config = dict(
    n_mels=64,
    hop_length=160,
    encoder_channel_attention='se',
    encoder_widths=[128, 128, 128, 128],
    label_smoothing=0.05,
    decoder_norm='layernorm',
    optimizer='ademamix',
    beta2=0.999,
    alpha=2,
    adaptive_grad_clip=0.05,
)
Rows from block 4 of the audio encoder of a small encoder-decoder audio transcriber, named by matrix and row number. Rows with one number belong to one channel. Each number is 128 + 32 x the weight over its row's rms, rounded and kept within 0 to 255. All counts start at 0. Numbers have three digits each. After the name is the row's rms in percent of the matrix's.
After each channel's rows are labels from the 100 clips, of 14976, where the channel reaches its highest value: "strongest on" is what is common among them. Only what is clearly more common there than usual is listed. The data: short read English sentences (LibriTTS-R). In brackets: how many of the 100.
# convs0: first width-11 conv (encoder.blocks.4.convs.0.weight, 128x128x11, each kernel summed), inputs 0-63
# convs1: second width-11 conv (encoder.blocks.4.convs.1.weight, 128x128x11, transposed, each kernel summed), outputs 0-63

convs0.94 096:139131115106073085158122092125144144143127099100161133128119135078139103069150137090124138122077110105132107108112098123151100138104110138126071043108171077122097115069129175110154062172137099
convs1.94 099:089121118108092141199145148137105133062166101163082156106114122114110158104090135158146129105147085086159120119201106124189110099135076192106121183100105107121155102122060087103142181152139115
strongest on: the word "she" (34); the word "said" (31)

convs0.10 112:098110158088131113080113121135056158095118111122168110098126148125126078131091157103120130100160131140111099107071148160177126121157076096101119145142105054114108010075126078146130155166079051
convs1.10 122:131074145130125088105150109073118151135147100151170137100106134100087127141108125140113215112099176156055091145135115100151145115152120077080073163105055105078110125115132095139188166173132073
strongest on: the word "said" (32)

convs0.119 118:145157118086133146129143143086045158128065090117129099093117129155138084098154101118157179127086067097122123072112164135140089139070027089185113090139161070184130140157142132066103140113167143
convs1.119 100:153145150115160168128167089067111089159163088138101155102105160138092143105121134146105116143089130104131105069070120144198140101145100111162108114124095194127131175133107132095097109116178168
strongest on: the word "me" (25)

convs0.9 087:109148115147071167150073099077133055119072069107137146137138106122113151111165129115125113140116062092117152148151172136132063147164064114120126120151158179142095169134131102065096129119115148
convs1.9 093:189122133161157121088149093084088106113140152151084143131154161141090141086108123104145105097142098090142131121097214080091149128144124160098099142101131180136091175088151162123138126139091114
strongest on: the word "was" (29)

convs0.0 102:165065131111150113158147160092108140104152086090101132093096158127172121126146138147093121135126111121160077131129077107137068135115037130120124102103101070160107090097126115123119118080169064
convs1.0 095:117086049116163166141205150130195123152140167146094163070136164087183117127081183126097112154076135176195138063112116148131106090132117091076101146090099096141071147073114109141052124144160123
strongest on: the word "she" (39); the word "you" (35); the word "said" (34)

convs0.88 091:096118116093142136208076128127126146169111043077127121098125151092107104100130172125121150164059126095124100095146135125145075146108097123132116108143167108134121113142080156064107033155149154
convs1.88 081:137148113102158139096107118113129060085162110157074104185173190107095097100105156135120082116109089100079129114108154096097176164145122196116064182137171156105134171098132202091157148135173169
strongest on: the word "you" (48)

convs0.86 078:063129108114146094068093118145086097086102105151142104147116122092163134101120096095143064045117143158134155105109101122139094140146099110135141152122084095127048056104080127109109111180157124
convs1.86 098:175105130139181102076131151124101179126162115159082129138106104128132115139153111151122148126112187084150159108161140113173143129185134089168085144129115161108121101051118131169173145125147079
strongest on: the word "i" (42)

convs0.95 099:133131112082161147129112160124089130106068108134113123103092094165131101091121090101128160108110088140157162133098135164059123130153090154097101092136120151159128022090137152125162136161176088
convs1.95 083:121117083126163121114129106154071175110179059137079127105134132186104142137079082177126141113140210108097095125155101123182164102139111121160087129187108133123116090103067155113137169099113136
strongest on: the word "was" (26)

convs0.4 117:141102126103108106128122100147076135166051071159111122036088165142144071078099167081132167142173099153125081140129132109150151118119112073142083102097118083100122054070155184114168153137142151
convs1.4 111:169159157121089121159145095101103136177134043107121169066092151159107156108133124165071140087113121118099083176145113121157166146124122080157101221168074038058099116162146135102153097119153140
strongest on: the word "was" (26)

convs0.91 102:151086153123089147116096097139142100089081091103106113092071095112126099095144174143153137140082112145126103091141089091135057085115092071116129101076132119154077134102165155152155108045167106
convs1.91 083:171068054148077123178118124140140116120140112109068163084105133073133170135101123087108139171117123127143093154128136103078059081111114101129057126114164139099075170091127091076117157147123171
strongest on: the word "you" (41)

convs0.123 073:150056084151086133133112130134131042105152119104128141111119145106140151110121150146104153150153105124168112036113105093109146138115165131098131098100116108116105135137094134161100076202157129
convs1.123 095:124130106147133096045127088147175125132122143185186109126125124145128109117126114106132149173155127144096145095113135120140131104117147161129117180100184061089142100142162137127111171124130153
strongest on: the word "i" (80); the word "not" (30)

convs0.41 093:117147135143124153172155150101160189133130126148093125127171121136104137144131106125132104117118029096096187057150080098112077136114097174161111086101128137116146147143110135138124102058144055
convs1.41 086:171073147137137138149130208129157095118062150152098182187093114123103153148139188118118138113153100157148153115129122139159125142073090140145172155116138105107098177141107102117073147084097121
strongest on: the word "very" (32)

convs0.37 072:168127080131160129150119143124159129127173182071176159090156162127115124170087142084093130135188115134113124046121081108163088094082153118079116106167143112101130102150128057095136148183130118
convs1.37 086:138146163181107166034136093161110097164110157159150113166174154155105147144151108111163137160126098158120152138135133156102111130181176119115152127156146130109133133088126076125148104077111131
strongest on: the word "i" (83)

convs0.90 084:124117166135095067099163115148134177087136112133129072113140108104100041133083170103087136097121155096078116100157137075116088184027073145099058077093133095116127099136105131109172092140108076
convs1.90 091:149122081135117085132149089106118108175111098150115159135103079135151147147044139143104160169135124111118116132154141107105115104144180178146092183150157171078109125147080080087188183150079143
strongest on: text has "what" (25)

convs0.104 106:105130139142117112104107093042137105144059168117121152126139183123144142129131119123107193137145084157079161113181171110186118183128110165048133152164096136113153132131115165098097118123076116
convs1.104 089:107102170097115106087109120088115138100118159122135144092114141102066097143136126152082137104065208108094156138127134163131128160162143107138130094130112114076184176180130110099096161157066136
strongest on: the word "was" (30)

convs0.87 087:134132054073112146116133184189121199127040174130077137128159042169099130156122126060136181076154126112116146078150074111096076168106095125156099132070121119144099125137126142137137092099089111
convs1.87 094:116094081130162126158169107164122164129172104152071147124139089123094108174116180156170066128198166134152107097201164125139097085119136151134147156186147097100086134112123100084120113074125152
strongest on: the word "my" (34)

convs0.44 100:039120055066114142140121142109102129145127073092146092104120098118124093110055131112148143100028163119124135217147148129145129149118145098152140083086156075122123109147087101116107100079140082
convs1.44 095:142124115105101104174142143049158134088162129119089107154185169118075163102100107144063155087093175112154137205085136116092095119170154123107096094066152150118133167134108131142141151111138121
strongest on: the word "before" (28)

convs0.11 089:170102105155105159209153125080127109096085156114076096058120135145138111100107090143157139167157099107144156101103114135134121167101117115097093115092103165103159167154077134084108081110090113
convs1.11 090:166093096137137144112113124079152084128131177123021137126111176087163135109108131106142132131092126144153145119134134091089113068104103101097142123101132079105129208136142122151095098050121155
strongest on: the word "that" (26)

convs0.66 103:123071105124043084099129107130099078120169126153075125082088109132128138134117073122109030147129123067113183094068108139122132058098119132114152089107071119141107135157091087078120134068073086
convs1.66 098:109130127124145122148190180140116170171136174178101139153147076124192184113146139103176125118151108142116119053093134134159139133121123154114110159113105122095134144108106136205198123131104134
strongest on: the word "but" (30)

convs0.116 094:080141125132072174172074119101142081127106089067154136080104127130125125112156140140141104138069135148100091090139104159164119121174118084121126087077164150108117171124119047052086097103131147
convs1.116 079:200115110149142136034164130109164133137160112122127136107098200129089123106103123147136152141080076112101143092058153079087133088123152163093066121120159149115131190126092164136092172128131133
strongest on: the word "never" (28)

convs0.100 097:150170104079075136205134095125172179151148104103059140088128163075107121059148164101079181176076121139064056106110121122193118117093137153127113118090151083132154179137098160127140087086104143
convs1.100 089:104128190134121113130166171081153153131101098131126147133121143099109144155158120095072172098090152166118133161104168106146077164157159137132082162095155129050149183176104139114133164103123112
strongest on: the word "was" (28)

convs0.36 081:120104147157114144166106100119184107120137096130107136086101113101094107085096087102099141132149112094099071140125076134083135047096213152139117117147129144167121135149107074127075131141118127
convs1.36 097:191109114157136083138094079151162059151080089155094126183107091139141139145137136067159189127114067137136173146118085179075118111149158128136131134093186107133138139134111084137133081085100121
strongest on: the word "i" (37)

convs0.51 081:108125115140142095181118132131138135114161081150111173064110079144109141144124116102089111081096199075088124107124135129153096098079120128127168122162138052141135104135122093081084151177070078
convs1.51 084:128139154129135116115132100134109108198083208094184097117118113122071171172138075131078086153117178171080127183109075154057132111151121129133115132146152099118117116122101108111098123164083112
strongest on: the word "i" (51)

convs0.70 109:099131150077103137090145103161076100085086098135185101156083141073141111078100108113192118069082113177146134103081132151187170103173102131079141151107083097093087032095148099178133132160133094
convs1.70 115:120129108113192116129160129172104165113199139143058085114139120069121160090141097162137039134088161152084106110125161101144162142114080116171128111112123140082104102107129115171134148114138121
strongest on: the word "of" (31)

convs0.25 103:098154128149099061023122108083126064137172132107186162130165139078150135141140129098123044121105166127107144141115159139179101159144125181114096131155127109168119093098097139112097083166106171
convs1.25 099:126097088145146078093190091066076144101118078096128132120118123121116141106117115126112200104144155155072104099140112084090106131204099074148064212139091129114107130141143092070131174138104099
strongest on: the word "for" (29)