Rows from block 4 of the audio encoder of a small encoder-decoder audio transcriber, named by matrix and row number. Rows with one number belong to one channel. Each number is 128 + 24 x the weight over its row's rms, rounded and kept within 0 to 255. All counts start at 0. Numbers have three digits each. After the name is the row's rms in percent of the matrix's.
Before each channel's rows are labels from the 100 clips, of 14976, where the channel reaches its highest value: "top examples" is what is common among them. Only what is clearly more common there than usual is listed. The data: short read English sentences (LibriTTS-R).
# convs0: first width-11 conv (encoder.blocks.4.convs.0.weight, 128x128x11, each kernel summed), inputs 0-63
# convs1: second width-11 conv (encoder.blocks.4.convs.1.weight, 128x128x11, transposed, each kernel summed), outputs 0-63

top examples: the word "she"; the word "said"
convs0.15 102:098123110122144123158131109122115085094111118142170133124165122149127108146116075110128131093175117077121107114162087096124081143145064091142116109172092150113107088124138127115125117127086110
convs1.15 093:148128111133113115082134126130103128132139137154108148111147109167131116143121135129172126107132141120145166083127137130144125118143134124120103125124117112106102124074122111068150133100121136

top examples: the word "the"
convs0.65 090:115128151140139130132117143121116099117132101140107154109143146140092113137152108083128115110086151113085121106151136144152094106099087150117099126105144104124104149183135089103099117116127089
convs1.65 091:141109111121109145107137107136128137123089149083167106121167142159138160151124112154108151116122134150113148163138100131100104114120113130098132140132117122116109148152104094109103104170088105

top examples: the word "you"
convs0.2 089:097104103132092112161126111081129142100126156115087074108120116105120107116084152144098101168114096108098136096105140122115123151115113119134112127101119152099145144105138123114124087139094116
convs1.2 090:120117140121142143092153151093129141144134101145116113149122108151132102154125095140076170155140178107125175113118144097173142115154172134075114137105089123112134137123125150159159155121107121

top examples: the word "to"
convs0.99 089:092120072104137114089175139152127124109156147126122105162134129117145096101135128130104120082054171128128111186154101125134132110123111121134093123119133106149100123108121121139100111098159096
convs1.99 087:125122122091124117102187102127144171079117134086143086116157096115159139129142134162112163155093136151162109117136102085133092133135103110148120119098140134124088111104112133123129151078161120

top examples: the word "you"
convs0.49 095:145105107091120122147113134147156106136139109120090117107081135124151101133117164149109154140125138142142066133132061098141100122138120121126124121082124112127092123091109133160138153063157102
convs1.49 094:140109087123134153101158134139156204124137159127143137093123131114136126108141142127132125148097197130153119133138130103119090127093094100146113147102129093127100108098165109147122147124141146

top examples: the word "to"; the word "be"
convs0.82 131:149162142166130137162154162133157107160135171144088144140154102160134171161168121150144114135156161122131144110142119123072129138136152148139160122144117148151140180157153129160138133063134128
convs1.82 128:143134124151119145115075137151143105145091151114131137124114115123141140149149123107139120140132101141152129139094134161072115118092102120145162118106155091125131135136129099130106128078102129

top examples: the word "is"
convs0.121 081:118117108124112091144163132134185125115142153123090120099111119090133104114139133144087171112093146104119108124161091123132135135104120141148112100116143108162128144111075128125082151116153091
convs1.121 085:125110138104119113098128130125133166107093122119133131133125100087124139133128110144112129113118139137070144129093120125104105110132103121152121144089135097167102132123107113142145141124126138

top examples: the word "the"
convs0.35 078:113144125121147138137144093118151082117087112138133129127157115115113108123128118133110145096111104093126094134145085092163095147132111099154115113110121103089109115106118094103103134152107106
convs1.35 092:179111152138067160110167133085106138106139136118151135091163148144093095128164117184112115127145083118177098143130115101137062135154094122130149147120124137103109140143130093126142116150148130

top examples: the word "no"
convs0.19 087:087126135136142130122109149096130071119148073108161156112110143125150137126165141106150111128093084087126096126108116124130086099137081106119122098106124132148085148136137132116097126153110130
convs1.19 080:174127105122077148118134127107154121129144111141103144138115160129122136110130144127113107151107087084115126140141109127106098125113138138100120227105139117141063160119131093121091152131098144

top examples: the word "it"; the word "that"
convs0.67 124:142132116160084116144107060111122112153088080127147147101096130108153128041132137136128150112119096112124134141129115093118138144114134104148103094123125158148169100121102145107121116144137151
convs1.67 120:114108114156142084107166091143115114128148132118139145108099084092134118077105124166138161123123112118087124139139125136114147106144093111090121134171121110103125139154110154126163136134117119

top examples: the word "the"
convs0.125 107:104151136091109117142113108067135100116137088127180144142129166116118147129140150114122150133121096129095113161088141123189116141149113145138115135113152139112138096097097127094085096161103138
convs1.125 099:137105154128128139112101125055144125122103151128152124155138160119080128153138096145097130118074106104142127144118123084124121167154131149137117152081122135123118171137172159102109142160129109

top examples: the word "she"
convs0.115 082:106096074111095107105107091108098130102091158137105128112121176110149141138097071109106115088169111151116118137123065121097118115138161102105105114111111122148109059118130122105124127137121120
convs1.115 098:124116108141126115122155082138115141153131131104155131133128170155128104119099121158129131099164119115147103158186116158179135113166174115116132123137117163120098115103145112128137163172107158

top examples: the word "what"
convs0.107 095:127103127108110134096110147145080117112077095161121126132101123131155148102165107083174149097126099151125128143101087115133116075135091068169126104102112138146084142104126134132128147069143102
convs1.107 097:154093111076158123111133143111118103099167140132087129100127139132140127101139123139116081103095158120145100126151137099151147105125094138108127106092123150152076175085134133126115122087137130

top examples: the word "is"
convs0.16 075:109098105162100124161105108137172092109136115075191172120129129112160154083125089120120120155110111114077112104110088151160127079137167131122147100071097145127119126131111134096136140122118122
convs1.16 090:114123141155121116088130083123143123150123121088143180123132100127144133126120095109164102139104100126095096121093124130087135082136150141118120126120140127138135176087129122135115110101104152

top examples: the word "the"
convs0.75 096:137151144119153122089137119118064068132099147168122107130142159106097107134138114105109131116113134164113146127125147128148145162071104095134113150161104113169106078077115119119101132139134083
convs1.75 096:119137107123153060078139115093105190165115104135106136101149130082116125138137105141099096127116183135091140104111156105148133154150130107140133137104097103125139144156138126120128147118094151

top examples: the word "you"
convs0.18 094:144155144093133080120147133092110144147137126141140102108142129137089144126137158092072150136095149123125132152116120114146124116088136139152088146124135084099139108128084122114093129136133096
convs1.18 111:115110107118151093107125115130153113129102140118141150124121134117108124163140110141082162158146135148136143152160119122151125168168105095121073187099106143110096133120081130105138158171081141

top examples: the word "you"; the word "was"; the word "he"
convs0.112 102:150129118146076119148103079106109131120122131102083061084102114092117077109064192132116135142132123166079107126122098128143159145129136113110108170101131120081144123124126144108114137104111111
convs1.112 084:139078126142152137143173129166146101111123113188106092171126127112151108109146159145140179124117128147125129157132147110157129137163134098116140166107096104086122135123167155180133164114118160