From a checkpoint of a small encoder-decoder audio transcriber.
Model: mfcc input, encoder norm batchnorm, encoder activation hardswish, encoder depths [2, 3, 4, 2], encoder widths [128, 128, 128, 128], decoder width 192, decoder layers 8.
Data: trained on short read English sentences (LibriTTS-R), 26041 training examples, 79.1 epochs.
Rows from block 6 of the audio encoder, named by matrix and row number. Rows with one number belong to one channel. Each number is 50 + 12 x the weight over its row's rms, rounded and kept within 0 to 99. All counts start at 0. After the name is the row's rms in percent of the matrix's.
# convs0: first width-11 conv (encoder.blocks.6.convs.0.weight, 128x128x11), inputs 32-39, a 11 kernel for each
# convs1: second width-11 conv (encoder.blocks.6.convs.1.weight, 128x128x11, transposed), outputs 32-39, a 11 kernel for each
convs0.95 103:19 25 35 41 41 46 43 36 35 33 33 34 26 28 38 36 45 47 52 47 29 42 45 41 44 52 52 54 56 52 49 40 33 51 46 49 51 41 35 43 44 48 52 47 32 42 55 59 60 61 69 71 64 62 58 63 67 57 60 62 54 39 40 32 24 32 23 39 45 32 38 46 49 33 26 42 46 32 46 50 41 36 39 42 49 52 54 41
convs1.95 103:46 40 40 54 60 57 54 52 55 58 58 47 47 45 42 48 45 61 53 44 48 41 44 55 46 43 33 31 32 31 41 43 40 70 65 56 54 50 43 52 57 58 61 57 53 62 72 72 67 67 67 58 46 55 62 61 61 58 60 52 49 54 61 57 51 49 55 40 36 29 25 37 42 42 41 38 41 27 33 37 33 33 35 37 43 54 61 53
convs0.96 099:63 62 64 61 56 44 34 36 43 41 46 46 56 64 57 58 58 41 44 53 55 48 43 32 31 48 67 75 66 55 46 41 48 55 53 44 47 55 45 37 55 60 61 73 46 46 50 56 54 50 52 37 35 32 27 40 52 38 25 45 62 61 65 73 69 49 63 62 52 41 39 40 33 41 60 61 45 48 47 36 42 48 46 43 41 55 60 52
convs1.96 104:50 46 45 52 58 65 67 67 64 71 65 55 56 69 60 42 44 50 48 38 39 35 46 47 58 60 62 64 45 52 60 61 59 52 46 38 38 22 37 49 68 64 52 59 45 46 44 43 47 48 53 47 38 33 35 16 43 54 43 37 46 62 43 49 54 45 55 75 63 58 64 57 50 56 51 46 41 62 70 59 47 50 52 29 21 36 47 38
convs0.97 100:60 63 59 52 45 45 43 44 44 40 36 65 65 56 53 55 60 58 61 57 62 67 66 69 65 60 56 49 43 46 51 47 39 59 54 46 38 31 29 27 23 33 30 17 76 67 63 56 55 56 53 49 49 55 58 46 39 37 36 32 27 25 27 13 18 26 53 51 57 60 49 48 48 37 23 15 09 63 55 54 54 50 51 49 46 46 49 48
convs1.97 095:89 93 90 74 59 52 54 53 48 46 47 55 53 52 56 58 55 52 47 47 46 43 43 51 52 53 62 63 61 55 54 55 57 58 60 54 60 51 49 48 47 51 54 59 60 54 52 51 58 59 59 55 59 60 59 54 52 58 58 48 49 46 48 37 34 40 47 47 51 48 43 45 35 24 15 14 19 22 23 28 24 28 33 46 48 43 47 55
convs0.98 105:12 13 12 21 35 45 45 34 29 25 38 44 37 29 41 52 51 43 50 48 45 55 48 45 35 31 33 36 48 62 66 69 67 35 55 55 58 50 46 50 50 55 52 37 35 22 33 56 58 45 53 49 42 50 55 34 42 44 52 50 40 33 34 41 47 43 32 27 38 50 53 62 65 61 56 56 43 48 38 40 52 53 57 58 62 63 61 55
convs1.98 096:33 39 45 49 47 44 41 46 57 63 71 30 37 25 32 44 40 46 47 30 49 59 45 41 48 51 49 51 52 40 22 25 46 46 48 47 46 50 58 50 52 76 41 35 58 65 52 54 65 57 58 59 64 63 73 56 55 61 63 76 70 60 54 50 37 58 71 63 53 57 59 45 41 49 32 34 64 32 31 36 45 44 45 52 45 41 69 74
convs0.99 101:45 35 22 20 23 20 42 52 57 55 49 28 40 46 57 41 47 62 56 42 34 39 32 28 41 50 54 56 62 56 44 37 31 59 59 58 68 62 45 46 52 39 45 44 41 46 48 48 55 60 49 53 56 63 70 68 57 44 44 39 57 36 34 55 42 52 44 32 41 49 55 59 74 52 51 49 36 54 42 30 52 36 59 56 42 59 63 51
convs1.99 103:24 25 35 43 41 29 26 30 35 46 48 59 39 39 53 43 64 67 60 45 51 53 55 78 74 72 67 55 45 65 50 56 59 47 45 51 52 53 45 55 53 51 50 51 37 31 47 69 69 60 51 44 63 67 70 65 59 53 46 53 80 57 62 48 30 41 78 59 50 47 41 36 56 51 43 29 51 48 53 39 43 40 44 54 44 42 42 62
convs0.100 097:58 53 51 55 63 65 60 56 56 58 66 52 45 40 37 35 43 53 65 68 72 58 36 39 49 63 62 60 61 61 59 55 53 49 59 55 49 45 21 17 25 41 53 64 46 42 47 47 37 40 41 36 41 58 69 40 49 51 54 58 42 36 42 55 63 64 49 63 63 66 63 50 39 47 48 50 67 48 48 48 44 48 58 50 52 65 67 69
convs1.100 095:50 48 51 50 51 59 61 62 61 61 66 50 52 52 51 44 35 31 30 39 33 40 40 33 35 46 44 39 36 45 58 63 65 74 76 73 67 50 44 47 56 58 65 58 47 51 51 45 48 50 54 58 51 45 38 28 41 48 40 46 58 54 43 49 60 75 24 39 39 51 56 56 53 53 58 62 54 49 41 22 17 36 56 55 50 54 49 45
convs0.101 101:50 45 47 56 52 50 43 39 39 38 33 48 53 58 51 64 39 38 47 36 27 43 65 79 76 64 48 33 36 55 61 58 52 32 33 55 67 60 45 52 54 56 67 37 64 65 54 74 60 46 53 43 50 49 45 62 62 45 61 62 51 68 59 56 51 46 46 29 44 42 29 63 63 37 40 51 60 75 59 34 44 43 35 54 34 30 46 41
convs1.101 104:82 75 50 40 35 39 45 27 32 44 32 35 32 32 46 72 64 52 54 52 43 43 55 49 57 39 49 70 83 62 51 61 54 51 60 56 44 34 56 41 34 31 37 42 44 41 36 35 45 45 38 40 51 45 47 33 36 66 43 57 51 52 54 43 52 48 24 52 43 43 52 60 56 43 38 45 41 55 38 54 74 64 64 64 49 19 51 60
convs0.102 100:54 51 45 44 46 35 37 50 59 52 44 55 41 47 54 54 69 63 59 73 77 62 46 48 43 29 27 37 41 43 47 55 55 45 38 45 50 64 54 40 38 35 35 39 44 31 47 59 65 65 57 52 43 44 56 11 08 31 46 58 38 41 69 65 57 49 65 63 58 56 57 57 60 56 58 52 48 58 71 63 35 39 44 47 55 55 51 58
convs1.102 101:58 60 68 75 74 66 63 53 45 38 39 55 65 66 74 71 64 51 49 57 34 41 43 49 41 45 64 47 42 36 37 34 36 34 51 69 69 67 58 61 47 42 69 84 51 69 72 66 62 60 53 39 22 29 51 38 63 89 67 47 49 51 64 63 48 41 33 36 27 34 47 54 58 67 55 50 35 54 51 49 44 52 63 61 62 54 50 48